Weights of a small class-conditioned image flow-matching model: arch dit, trained on microscope photos of single blood and bone marrow cells.
Rows from block 3 of a small class-conditioned image flow-matching model, named by matrix and row number. Rows with one number belong to one neuron. Each number is 128 + 24 x the weight over its row's rms, rounded and kept within 0 to 255. All counts start at 0. Numbers have three digits each.
After each neuron's rows are labels from the 100 images, of 14848 (inputs lightly noised), where the neuron reaches its highest value: "peak at" is the part of the image that holds the peak; "colour at peak" is the nearest of a few named colours to the mean colour under the peak. Only what is clearly more common there than usual is listed. The data: microscope photos of single blood and bone marrow cells. In brackets: how many of the 100, against the usual share in percent.
# fc1: MLP up (model.blocks.3.mlp.fc1.weight, 1024x256), inputs 0-127
# fc2: MLP down (model.blocks.3.mlp.fc2.weight, 256x1024, transposed), outputs 0-127

fc1.458:175140121200160128142127098115144154163116119118130142162147132137115125162148134092092099150130153106120153159144098115128100120071130124104123169119139113136116108159095102133140139112120120125118145190098131146112079108106122083135159112131113129141161116109128127186101143110089144142088150124153149130080105139124141103142120118156113145111135142130134145110145129123131120093122
fc2.458:130131101125117128115118094117107126113151121154157116142102131142162126113129139140113139128112092096125126136117095150120133097105123122132121145166126110167143109145173144177094171129127132106152158175109135124130114134104154119119132147130132141146143107178132153169134119121191146132122128146148124164101077172136157174141137096129146128086124148114177157151169117117053134093126
peak at: top right (64 vs 14.1)
colour at peak: pink (55 vs 24.2)

fc1.276:127120140120129140112128128134124113117095139138117163116151136119148107148125121085089157170132095125147100171178186106128126107176127074112132098090130161121142126150155141156132144089129121130139085143136133143135127116104143114154131133129125113145143101116128120196116152118166126127131144122117159099108128167107131102196130121109175147149112146135140116117092098097137118130168
fc2.276:077132140165114112077131130129078120043133131192159102107149126131111137134113135125108131126132121122121121104090161129131113126124111149150136140157136127070109124158146162124145119197116127139118117111152081166141135149082114130137110118124141139129128093154138127178146141083135053115093146124129131136161124164120140157121128124154183140105160109076149149137159141159097103134098
peak at: top centre (44 vs 9.4); top right (37 vs 14.1)
colour at peak: pink (55 vs 24.2)

fc1.118:124112138138118153130129108184138112137103139141137137158119144137113132154125126114123147162129099114165155124110131156105090110128164152106098127105157135062145178148112126127128176140159074124132106075110108161141150159177176129156100118180193173127129128138132106130087176159124113135135167152121175126132086108168156107135129102165139141158092078133118110121142137131148123083160
fc2.118:122109120135122070138147124182150069127133114117133148120151130151168104135127081093113099066095130158133152095154141075135137133194140150138104130130153124075124125124117089118126148154153090206147130066140137162180081125179114129182104128187107105129140152128134137127133151129129161128142119104140154132126120126129120119149111149084112079117142150143134106110146122134132099131198
peak at: centre (31 vs 6.2)
colour at peak: purple (75 vs 21.5)

fc1.229:150104101134132133124136130120060164158098092095166145106136132130135123100154108129120135132150144145167118124113166099109109178135135161152110091143159086166119158132108134119156134127138106121139154158124133113098117133144125105106137136140109132131118139108128120106124126104140130145110125136127151128132132107104124114150113126131120087135159123140094167122164191156090122129111
fc2.229:104127139127136074139108120104103140117090161143138116141063106163130132155051112152137128164111106110116082141117107119112162091142121103131116165135087102146145125130118146145151104131139119140112131147115134111140165140102153142158143140120173175128136160128118157128121068113111118089107159130060127119160106104123125128134134115134138137119108119132104151104150117155128117113085
peak at: middle left (37 vs 9.4)
colour at peak: grey (54 vs 22.3)

fc1.51:134131104092122108147120152115141114084151118103159115112135144132184117080117110114107127107130136104183164171163097173083106119124101155134096138117127101140145128135200145134099146175149128136110140154113109147151102112133138126117114137127086139120091099073156111160091116175123124149082087091118128148089102133073144099138150135147105120157147165115160137128142102145103119122120
fc2.51:138125078152118122133124153116093121168140138109188141131099099125138123130132129148144103164131150111160116136155116101108119131152083158116099102192120110122112083111162137104124165103117133126142132178133124105107112115122140115089089116135169136118109171182133131115139112090134105147139184183132107160108121151170127163157126126173136129153133141110135120142159130129120148115129
peak at: middle right (33 vs 9.4)
colour at peak: pink (52 vs 24.2)

fc1.37:134141118120136119144144112114123140096128126125114113118141153139119121182131136129067162095130152144118139157125138131149104127187095119052113143110113106170106159057146129115092123116135134113084142130139081142138137131150129117136121100117133134137145150122148115085111095133126110120111137105111145120167116088141098147146082125165125112141134110135090118083117090113122077131106
fc2.37:116132130135146133099146099135117134126107138137154135122122140156073117084156131130178097167119099149118128146133121160127156111132119129153123134111128128163108151123112123137107119109106133114222152096125177095167120139122118123113148160151138089134144117136131111147160127135159147132110158158102149102113123120106095135131163126132127122160119145101172152184127162130122156157092
peak at: top left (52 vs 14.1)
colour at peak: purple (44 vs 21.5); blue (30 vs 8.6)

fc1.543:104103162114120123129100153177144132127178131125121129108145149112058125125174114173129152133113130097135108144121148084118133140136133140154136133119131109144131122136128096093082132191116131127136116105119130111121089123106131122091126142129098127134166133158154118138107152129113137129180150170149113134145093148091152170088120123121117182119151094133136138138123081134150115160140
fc2.543:130117156134152094095163121165133128156139127193128137152144086128150131187122136108112121087115128104079110151142114146090114150121129097111122122137167057126142134131121169144097081095154138158126107103133156151131128091126120092076151104127140163115132122156093158102157116119127157072141104057090128118133084099077110132118145134131114099082129171140107149132135135143139134104133
peak at: middle right (51 vs 9.4)
colour at peak: purple (94 vs 21.5)

fc1.258:122136128098113146125134127097134123144106115108104132126122121149127118110095087108136129123154131143171103141070101138084143127103135136151155128110077108092108178144093089102139130131129113119139064127135162138080116149105121171184128139118127116153128131086129120128076163122109097127116126127119165119121164139143134112122115126161161151126142131102091142119132180161128119113124
fc2.258:129097201113189133110108136123126129144189148170094115135127121022121085124132115170127143098154172123096101129082120126134097110151114079143110143126148118128109115146149086157122122153130127139123097126130102109183127160097122053156146125144120140102098126143144133135132139101126142130115128125107091131134131123102131128144158157146124115128135100165130125150128100158128106114166
peak at: centre (55 vs 6.2)
colour at peak: purple (71 vs 21.5)

fc1.173:159130129145126130073102135144125127152149120116131142144062129130110130111168107120116128115123128148123138182128120147141137128121090112114122135143163172090093121115127149068097135143162114139168138136106120115092130096116139103134111146129107156128105082131198124149152085109155152127142101160150166111161116112113122107121145125038110121085097149130149124106093131111104132130091
fc2.173:078132146112148139189090123090120111111153125147126167132154124113168110154117095132132143129146120115135110199131101078115109109149101140117151110127133135118118121107155179140119148169125136131148092150106139141109078098126129152115115121128116135114127167130111146135118118154148120146083159132085166123102095136122131120130072141164139104100157117142131109118082130142092091118139
peak at: middle right (54 vs 9.4)
colour at peak: purple (67 vs 21.5)

fc1.186:126105135119117130143090125131147141092111144118079093143079139128120124134149145118095148140132120124141141121114127102090089121099125122113103127066168104114110188133149128134113127110125139100131108130133143138134108114117116114147090131125097164133127115162089106154123113103146121133045146141160149114102109114142130138119161129106103128141141172070083078160094136164080097127124
fc2.186:108125110145120138122120155155148131132135126140075116143131133118123144102071132149154129130121131125156127120122129095135121142103121107124134107078090149124106137123122095057075105148116121110189139139157127138132103137173146143120164142134129084132140119130182149125138160176103148137114122141134074125108128140105133088131117088143151112128111128115174160118088140157101133142121
peak at: centre (57 vs 6.2)
colour at peak: purple (68 vs 21.5); blue (28 vs 8.6)

fc1.461:123104114154102125145124096154095143152127128139135111104124079098096130133112129147055132172135126117111144119109142084121120104136126112090127158084103127118108151133081138138121087138137141129137127165147115157173095141102151146124112128128114104157150114158132127174123136147085146085102182132126153095138136135109147114132116134130124129174134131129119120134154144117140121129055
fc2.461:141113126137121103108123082084149106129124148129125150120127125117096124116104104118132114145080126111130164124097120138131133080031117115111106126148134113144128126175106158197090074108132125122120123142133133125122129145093118117132049115139163099155118111158145133206155123128146139191125130135081102118130148117131146090181116121134120133204098142119140125123176116134166082150125
peak at: top centre (46 vs 9.4)
colour at peak: grey (52 vs 22.3)

fc1.326:113144154128112115160103087152110137123094111133135112112127100157126082174109138087064139089115144148115120139185151129164103144121088130101117137174105094131137179125130108091120131092131146128124132103123115134120141116151107160106164116118131128134129104127115121123118125138135105102122113161135114089147137105117097134117086108106126118143123129115090118127143094090173106108123
fc2.326:104093133115162111125126152138137143110118153143133130150141164056135115146094148108102186069124137113114178115115134170167106131143174143120141101100170110108154118131129108107180129105145118137107115080173134137120129130163161089107141108132060083107109136125150127071143127146110129126108123144112102124123138114104130127127122154161129109142122122126080119112127107094094117110129
peak at: middle left (55 vs 9.4)
colour at peak: purple (59 vs 21.5); blue (39 vs 8.6)

fc1.356:094111125122149110127118107132062125156142083093135159122101103125128138120128128123127137100101140125132145107136083127089132092122127094158114127155164125120082127177133153127099148161123141161104158153110132122131143148116127124111100116137125101132126174139103131118095116100122109141133113133099059143165092146127137154116105132112034160135126162125137114109156113198155091121140
fc2.356:163121130131106133158120149144088098089132116148096104135167137136124120128138108118108130125126143125115133119132170118174130135088164137122097146088156136117076134119118135132129153127125134151153178145118100165146118159105130167115097126157158128101153064100171165137108118119140132121137163105157083099120108099125123132077102134126154131159148132136170099121125140206135121100152
peak at: middle left (37 vs 9.4)
colour at peak: purple (77 vs 21.5)

fc1.193:122088131109089134118143131166123137103140118113128165152155177129130080129180128131132114148165140126151129116109127130155099131133076139118167103162094106162109130103142129148095121149092088126096102110121146111112155099136140144126125162117100075136128096125133117109095144124155173173127168124155101133090138124105136126139079063129100135095155115123119113134122163160141127112131
fc2.193:135076138139135160127151110118126148147120112158122122113148089110113156167140129141094089117129145152125122099142147093153133143100079150118151145136106127164131123141113161106108153113201129109164102117123157144077088108140146141087108094118132164104172130108158119122160110108198106074128096146140118129114129107157123130109173106099121112085115129135134091099162094139121107105125
peak at: bottom right (37 vs 14.1)
colour at peak: purple (44 vs 21.5)

fc1.677:126145142133102132146114156088078140158095115098148128152147137114127106151108120114103103115115126105138135159099149127112100106136120152123169123156123120090124131103096152164058109102128121139156127168127132143094129073140058141152075148103112164088089123140118121182148124131166127099092108131136124128146150181128105102124144118138155126075151133087096121107111104139124136137123
fc2.677:123140151156134143144136157127129173136140124124060128152089096131097140171134152093130137131141109119154082133147138117090156134162117097044147132128104114081100095090157082161118102111116117118088090173123149108104122135116077131130113121140128127112150126150130125103140184106146110126118172117097102156090131176128102119115109128153128127121105142158130126137118079137092136149135
peak at: top right (32 vs 14.1)
colour at peak: white (51 vs 21.6)

fc1.694:123122131115136109127132109148110153129178117101157173132141120122156154177108129090070105137127092151097109136156103170111118120069097118110083128121133101138081126103124122166111128130146148125080180122113155099119083143128157132114124098136160153105102129126155134137125089124112149121201089129157152082139119117138134111122161165120127158125115139115135088150132142152114107133111
fc2.694:149172127144123122120133177158115133117133176152142100136129122129089152108145132111091109137133094124148127136132133115134112141170126142094145172143125112117112150150148133085073146142129126122148135122112087115145180114103143124149144082134131127167128094126045106092159076125144141130209127106129128054134136114121138101084184097102122106111094131143139113153113118103078165129169
peak at: bottom right (39 vs 14.1)
colour at peak: pink (59 vs 24.2)

fc1.432:085125127137136138130147115137132115127154154131136094112103140120117159115102142137104163068118133141098104160113107118134120181060092146162172150089134118150075128105097171160146099109151114139148141137110135116159131116119129128141142140090142133127133103089146132156128141101081094127147121116141154088131136173128138113147162139145142159137146117157168132132089137131126121155142
fc2.432:131184128085112116117117163106140104121142115070134125145125129146166171154154156101093106170157102134156130171126142140137110091175111080109165088121127125144080130100176167136092159152159127099123118108077134131133138130126135116132142130080119130139134098107115122078131149179123150109148118134140137055156107103136115086145133118130101115130108127125119158121122146110114133109113
peak at: middle left (33 vs 9.4)
colour at peak: purple (63 vs 21.5); blue (26 vs 8.6)

fc1.659:116132118083041164155100153121122097169125103069142133116143130108133114081130180168119120191144117093123112132134154127121115146154159117106154122131140130144175059139104089113135160134150118128126109118096163123113083152107150124128155101091142129140155137162151094140102126099131153141123079118108166123144109101042100161129126129131150121135146096114105117138134111140114166101110
fc2.659:143127116154191089114181112106146090125151132206125171148113144161103120181133150111148143073116100160124122143131112140134109144106123145139149154114133130153175115143095117134112102122136136119115103114109070128143181162095130149132139109094109123117122129160101091104135112187152092127102158101170178151116125149083181123152109114141097103120112123111147086148154192141099162172129
peak at: top centre (27 vs 9.4)
colour at peak: purple (52 vs 21.5)

fc1.566:116161136112111157105141103126156118111144142111162125129126152113133107116171144182114101140123112132130107120131099143161127061144115153092118116149126146115064117168104121117138104135159129125139143160182129089096125111129154153107105125116111120130145108154167112147138135170139171157111131128131124142112139146132134120124122157110090151135133107116115120110131087127107130092125
fc2.566:123145126135143113154137105165133126146159186137128127115109112128136132131137122100113132108107174106113090111096149134151148150150109098125074132121118166155106122095124121164154084132089102132116123133112120210130119119119190174118133130137150114110137140169130180129096169094113126125101088142122127133105131126110144127127152167126153146110126145139162169173121127128098087067137
peak at: bottom centre (28 vs 9.4)
colour at peak: purple (52 vs 21.5)

fc1.34:180137131118154153067121111142129113115153125134133063137104102105110135083130109142096135133119130135064147099153174132178130121130120094146142117081140171115137132172125131124109109130111126141113141135124111114145091069110099086119100123125113132156099125127130123145139099122090099123126107130148116092141175158130122117151130106079143123137143146130091142136155135125128137145133
fc2.34:067112130141135129122123108132125111100140124072129134129132149147140110182127143106131140122120159144152164133163065139095107115133106139127130137152123143135181157117124135107102128066090136129128134161136164108140131115127095129120094131132159147136100119126132095116137134073135140133143139104124126136125093130123123143130111168104110138166139104143123191127089152147116142140153
peak at: bottom centre (38 vs 9.4)
colour at peak: pink (69 vs 24.2)

fc1.411:154114135090126128129083147103092105069127144144106146133144126098123132101112126101121125122099172147130109098128116113131129138130056120123131137160134091131129121148135126125100123150140130122100102148139119121075092099152199155155136147153137119118126164140137124085179127119147150103166087136176089129184120113125113122107128131116084074094147113139136158142121148092158107124152
fc2.411:094179117126120128154213120134104096140142104177145117144091107175143133127149140167111137126140129103115144133120123127116130104153084113151108143142091106108116161151131129141111151140121110146155080158111147194109144158173120104135109160157087167125115090156099116162076125156123086144147151128108084139187103117132109107130128142135145111076123140120136136159131138134159111125174
peak at: top centre (25 vs 9.4)
colour at peak: purple (52 vs 21.5)

fc1.493:143168138112116127133122136139152095128089130139154142134103132131147088141120136182107119155089083141138115146149167128113065147118122132127099133112162111101143127122204091150086110137109109145094158128123111117170094113164125133117111175129124130111108089129161127119154134131135148137180116122122114146141145139115119056123142132120131135117109111126140143135106116148145128127189
fc2.493:124070108140140094177134085140127124127124106115116122114197128101098112126153156108101140111107109116099113109114110140125143073119147111115102119133126142085182144143113135136139134136142125109145172127083168120144157091166163109108110156143125122129113171079120132142132129113127102147162124157102099098118130121123112105089187137126136126124145156140127168156134125139157111136174
peak at: top right (53 vs 14.1)
colour at peak: grey (50 vs 22.3)

fc1.404:094157143126128167078161093111136074128090111138070141138110126126174081097135186098120129123114104116089079130125124108139093101143132103166168125149117141106168130151122085101149111174136141122128158179161141130097124113098123147101109151106125129181137123118128104093169154096161108132099116115127085168091121105161133122193123115128121148133107138094136096124088122136121150118131
fc2.404:128102123125142120174132130118126095135140169130070128124143107103064119141123170130127096106083127132145109128115105152120109138118151166118186136132115145113167128121127089157175084078140136125135166125153080126166105120124111122134110123127109131112170113117101100131066176139183171111090153141116097166082147158158132096201121104134098144164150084153135082121104131159129145134116
peak at: bottom centre (27 vs 9.4)
colour at peak: pink (57 vs 24.2)

fc1.66:088141127121075134112132134127128164121173128097176157122150095140125109089146197126111181147158150130138127174097174165104159148130109153119103158121091090089132070131122121149081116144109124114195103111111117136137146127126127124118129138138148149110097120111137154098073151143124139122135073135129137076122117121163139163166137147118134126082145140181124108121149174126113131121111
fc2.66:178128105071186150170116117098131134140139158148179109134093129143149093177140124123106109144155118121136151132089098082169145126098130141128088119145136124139142122110120126110141140132056111103137134126105109175119137160129130122119134141119143126156127133124073145134139103102101111137116141132121117084130124144205132157167146091078115128113094116154113122105131109130111153162130
peak at: centre (42 vs 6.2)
colour at peak: purple (74 vs 21.5)

fc1.582:112133127143149145136124118145121081128101147124138114097094104133126159141125152112129127176097103117162152106128147126133133120130150183129129118098104099146112174102147107088112099141069129129143172120120137145128126089141115121089170146131098132127110098164072107123085153135073110148146141108093137119100138119171114141107133142121170124133145152122097036139181131134121108151126
fc2.582:151136141097129122130134108128128102139117108115135122150138156146181123102133132136142125113121140088097153087122115132143126113131161107067145161149099155138124131118060077166176150099112112082079215083128176126108137127125098092061163140131123071143121158119143119107176135133101119134138160117145135142115128145163116113112130109123132127096136129128146084142133142149101126127085
peak at: middle left (32 vs 9.4)
colour at peak: purple (65 vs 21.5)

fc1.108:108121069147113139131105171162111112115137127101149146159106133063129143133126124169107125135080115163129165124151103145129143118105178122123118154111114132122109147101072140126132128088130107122121109174110137107129126105123192193132136169149083104074132138089148094133140162125128098089090102122108137098133139110118095120137134147114091103147115118125129153142119121103150157116146
fc2.108:147123080151111154078110159132176147141116125161088158143150152085161115107119141140105145110112116134169134171133126142115140097112112093119128135088148134139136130142073168124117118121131151104116124149138128138112114108110167171139173108119121107092126126124142158165093148111135168161090072127128124119081125162141116140109131146125179143122102102089086147114102126118100098115118
peak at: top centre (64 vs 9.4)
colour at peak: pink (58 vs 24.2)

fc1.320:125134141139128084100128116106107134175121129137114120121099121125124110176123136127150118103105129150156138125119144167100092088137112140121066143128136141180147148109135091092139135121114139129146128175107125103136129145125131131115124139126087115136174118122178126157080121130145108126120132119110170123150139140116131099113099124155135126117131128117136126135197155118156125127164
fc2.320:132121137081181120124136126120127160103117167131115094130145152120138130099158116151160129128081132158121141114118120116167119172122080107180107075166129115152141153105166082147155157105127118116093130095128119150109133149099166135109084094150128126153131141129132102105141131112167122105085166141123145147122087160115124071112093133090130172104130142116151144113122114128125129127144
peak at: top centre (40 vs 9.4)
colour at peak: pink (55 vs 24.2)

fc1.250:129114143147135108139109121170094126155079158087185131117146132108110124098126128103097143060102138130149120153163115098152094116074105140127150102168137132135115177129139113136154112124112119134200155162101146135093100136134101132120117149135118137110116103134093110152179124162115127106142135144100118134155130085137122096119129121098112121122112143142163126135131124125145153118158
fc2.250:133147192125181121125130146127132126129146174139132112098124142157116182136139122148135124149155213201132120101073116113136131132130129128120134120109154148125138153145132102135161090127142153113142130119128129145119149162153078092127143158107123144098143135145142131149138124110140116135101127169141139120136126110000151117126138098139131123138122095124138134155129141126115129235118
peak at: middle left (29 vs 9.4)
colour at peak: purple (74 vs 21.5)

fc1.743:112129125093123160162110071115131152126153077068069107124105167149112154122174117135136132091158122093132147164120121106153089121140100141133167119185168134065133078094102168142144116151116117125128113114128128107125130100124140175097106140133126135134132170111160107187104158142119127099145127110127158155176114139112064126157128140158123092118103157136137111114154196154120126128123
fc2.743:123118104139093118108105184103146171151137070157104158120093125099127157126072098156158114137079164151103105188144140136105139115119116103128175128083186087106133146107113149114130110137132139130142140126129137168145114121118126121090093120127126118089130099113111145080142126125110146124143138078112173099156126120153163117137159121098138129140160126132102099090161066130161092104152
peak at: top centre (26 vs 9.4)
colour at peak: purple (59 vs 21.5)

fc1.285:125149084156157091120119173137120117137137169140113095120133117156146111144158150129099086123128137087143127137125130096162130158103119114130092105117131142122139110111107125142154154148098132130141140117143148162114126103133150152124121177060134136198144153140101201102125091175129116140119133181136129138122119109122221145130091095126106126127114127110117174054112109142168129204128
fc2.285:150136100094124162127122148113105133162133163104110106104144149147184138104154112156148180135119126106156098074158150104128113143108109145139151098096137128119139131161157103108144129145137112114150106064131164120135136158121126130132157116158099118138112147137132096110180127145128202117168115124140126126129128098127169143097155118098144109126106107129158141168142100104143118149124
peak at: middle right (42 vs 9.4)
colour at peak: purple (65 vs 21.5)

fc1.307:109146136156136107126124122104086114127111106098104119143124151137133124124133098113143134169135126141073109150131179152134093082152097096126133123103134128131140164167131145102102133120117137147124113107106124129134099112113123138095077109124103146110160134124179128101129143137119168146109152138179095183144125094142125088101116125094146096135103136124146186120126128108112099123158
fc2.307:162134165141158126114137107109155113123099160160085100130131135133131131162123092123116126111111159138149083149122117112126120182090070125098136167173139106146108104161151122160143166114133129123125160132068120117144093134075131127136132126124166072125164146144117122128110111137091125117107119145156087150180120129107117131131135146129094096115102138100124135133145097132159119125151
peak at: middle left (63 vs 9.4)
colour at peak: purple (49 vs 21.5); blue (30 vs 8.6)

fc1.18:139131111108146142151113155115109128170143076145166176134116137120151144116141115113128108112172114141116120099174120118145156129132134131119186107138136136154107138079132110099118142135127158116112147175135103145136127083127131156119117124111122112127136141118097120137119106152123124148162127134152115127168104128133132113125112142119118090123123110087145095119121091145167114118149
fc2.18:129114117124120092108143122136104151081142102116127119138129122149081123104124146135121143183230106113161127103140118107131132101123137103138164144118166116138104146116110111158128110148132162141160101173125156105146105092126126159119126120094133108147128134138116128136124113125112109112167159100140133152164160120125129115106157110167181136134118141198161116105132127154163116113116
peak at: bottom right (42 vs 14.1)
colour at peak: purple (73 vs 21.5)

fc1.545:154136148087129122130129124119123087152142112142121159113116139128150129168129137092122134146134132109150134086121145087095128108175127123122103126156118117145179135104134169128079133107069128128112102141163145139111165130117118137102135140120117126110158114115082130116197171119105101108104102123126135102147111130079111096096127144086175112130160099121134145112124193155098169121139
fc2.545:071128146148125158109128117125113071084132136134096143132114136146150140077112115162132095053128134102101161097148128130115128128093149144078100128117135130181121121115108148155105138162130128169104126146162113119083131148142137148109158126150093159108098148113149136178112154165127112132088113162153135113131172136127107109130140129157109126127110141125136147149141057148123158141130
peak at: top centre (45 vs 9.4)
colour at peak: purple (65 vs 21.5)

fc1.524:140127103144129126140101132130128170102150143153158118132145139084115131151107127132125134137080100155100113162112085121131134128146108115169153113155130135146163155129086127107108118142134162131168158099124180101090165144141114120130060118064113132140143091151114137157136128138158104110114098134125170197135120108150117072147133096106119138127148124139130148154082113107129116100145
fc2.524:126122158141154115123118128155133151147120103091153099153120136121138122112127137126116148124126154095137124153111174152119138135063133167100134139107123088144162086151171105185121158155143159130141146078118115118153064160127161134105105126105107129096139147158148128110116175125164142136150165118140134172158132136140133072136172146138141155095124123142133112115106117145149117124137
peak at: middle left (27 vs 9.4)
colour at peak: pink (83 vs 24.2)

fc1.702:185122125106108112146142130126088147165138104123137156134108120140135125090083114114154130141158149155103125177130161129095103144118132116147089129122127115112094138132138128170095128121139113123121125130099143129109130049133119089148146129145124125142118142127142155077106151133127150124127097148122157123128154091134139119137185124126145100157126108146109106137153198069074124143145
fc2.702:077133133148132117144133134128129120133150126154176122145180112133126125140156132118066152086095132143121106153102112173175143092108138124124083143091136143140068128135132134092111135128122124125136110117096126128133111083136152130129172152138178145141129115140118114188119147128114119124119129111144166120130121120122124133122133131126153080182132154119137129138148102066102106122141
peak at: bottom centre (47 vs 9.4)
colour at peak: purple (44 vs 21.5)

fc1.630:137137115197121124190127149106146104091110126125147185111107136122134113118084094167109112152130122113141110143133145128092116160104143130108135117120093155150156149098106127152098131175113123130162150099172114114121080137114124134116094117124137146127111158194070143114189147144156103089164142098159137147078128148105115164113133128144115101147123101116136104111127123155101096142136
fc2.630:100122130101128125108122133079094085193145096107132124126145126144150117150109131124142128115131121115136154130154121104109116151162081141119117149126145149099105120155099175159095137166146128128135098109147127134128113141085112123095106138133096111141157108170130099092160137138169142166100168141113171141129118124132127171098100146138088093122120092153109139130121126133129069158121
peak at: middle right (62 vs 9.4)
colour at peak: purple (54 vs 21.5); blue (42 vs 8.6)

fc1.644:119162152116150097117102135172127118145110120146136110111060104131121150127176111134129134107167131126124121119100110102201126116157143132090186102147126121100098177132134115114160129130140151128125109133136171144121157103163147149142117128108105113108083083092137137111147117128110164097141123143131124110101140113128129129137119139131116150101100192138131126101102125135131163114128
fc2.644:148082108122080178111162129163155119109124135157145197131169136139132157111106141116165097127128156139132170122142149148094129127107166119126187123125088073130084155106126134144150129110121152133161131153137086145136120132168159116131127128150146117152112122165161081120101138161119133098157155147145092106141136159159124140129132130141114076116122081087132134127101119128124169156123
peak at: top left (35 vs 14.1); top centre (33 vs 9.4)
colour at peak: pink (58 vs 24.2)

fc1.601:175103120135119113119088127119128131123107098197108129132165160083140100129142125111141095163064116138105087057118117135148143138145134186117188122093138133115141110110125126145146136131140123128119130072147130109136137145110125128127076095125132116112099126130155118074166106162118117122166155143100136112143144083160128115167130087127138127091107100124131103126149095137125160147111
fc2.601:082155156116125136115145087093132155099145134055135201128089124133121136122149175138157126125109156155129114148147125088109124161130133108117183116139134144115134109119132137119113104135125140128129138137119123192120129166128137123119062100122107129116107160143139118178099112064097122141169101143114155100124117159136114093175123155097125104103086138121136170117138137119131124118127
peak at: bottom centre (51 vs 9.4)
colour at peak: purple (56 vs 21.5)

fc1.294:096153112125142122127125145148174151169135106111132133148132139154128136084085141129124157131139141137124093115129106111137149152141130141150107156139084103100143172147129111114064152131134139127089128130094128095128150122123188145118145119128180114144131144107133140143113122122102117125114126140158128111168150133110135121118119157111162125167111091100087103128099086132077123117108
fc2.294:145107131150150155129124151137183160091135085150121134115131067118142104139165158137148059180167126129109113113149159140139107086124147131080115117125135098092141152148148123135103124117144121137154133132121127132120111116143155127079148131127096118104148089127120148124142145134125139138139113114096156123155111114147112144104120127119087132185138127181171121131114170152090135106141
peak at: centre (37 vs 6.2)
colour at peak: blue (52 vs 8.6)

fc1.221:137140147128140139145139119122155132132145117127120163148135146131126126154119148106134113140128126149142091096126133119116125160137117127143122059143130123100118149118102104139128146132119142113158128125116137140100130143130114119142148101175118093125151115132099121102124149103155092030117125094197116116126099099121089158142194154122113122137133120125118118145110136133120107114141
fc2.221:159149140119138110134142107109115121129109121116132159144142167133179115132123144151131096112116135149106112127145134117110127082179121132129101197145124159086132144120135134137110137150126109108110143115155140132116117126105115121146128179099107144111169130155115101090115130116123122215098160160126134114118120115127096121123046178113155147109107102109136148105103152118119102129111
peak at: middle right (40 vs 9.4)
colour at peak: purple (57 vs 21.5); blue (27 vs 8.6)

fc1.715:105135137157123099127117120124148113086118115131150143119130138118220118105170159093124128107127114127089087097166144127126137175124098110111157139150139122071143097098128108125153129090141137118179162125133131111115067174087157127147155126120113089120122128133114114170131095125129101135148139141116152129129130111129116106109127123108127110128145162150096112130068116161079136128178
fc2.715:169118111112122125110137128163183146158078151146144114132129131124071129105125151127129138139137159128147168137168114123116119125155107143130129128154108134101156103116129109136130135119123144156138145133131158094118167153085122084122129149125136131137120134145180125145197134124105122137202102116119143079097149126130132135114114116111128128085086112168164149139128122145105138122134
peak at: bottom centre (25 vs 9.4)
colour at peak: purple (80 vs 21.5)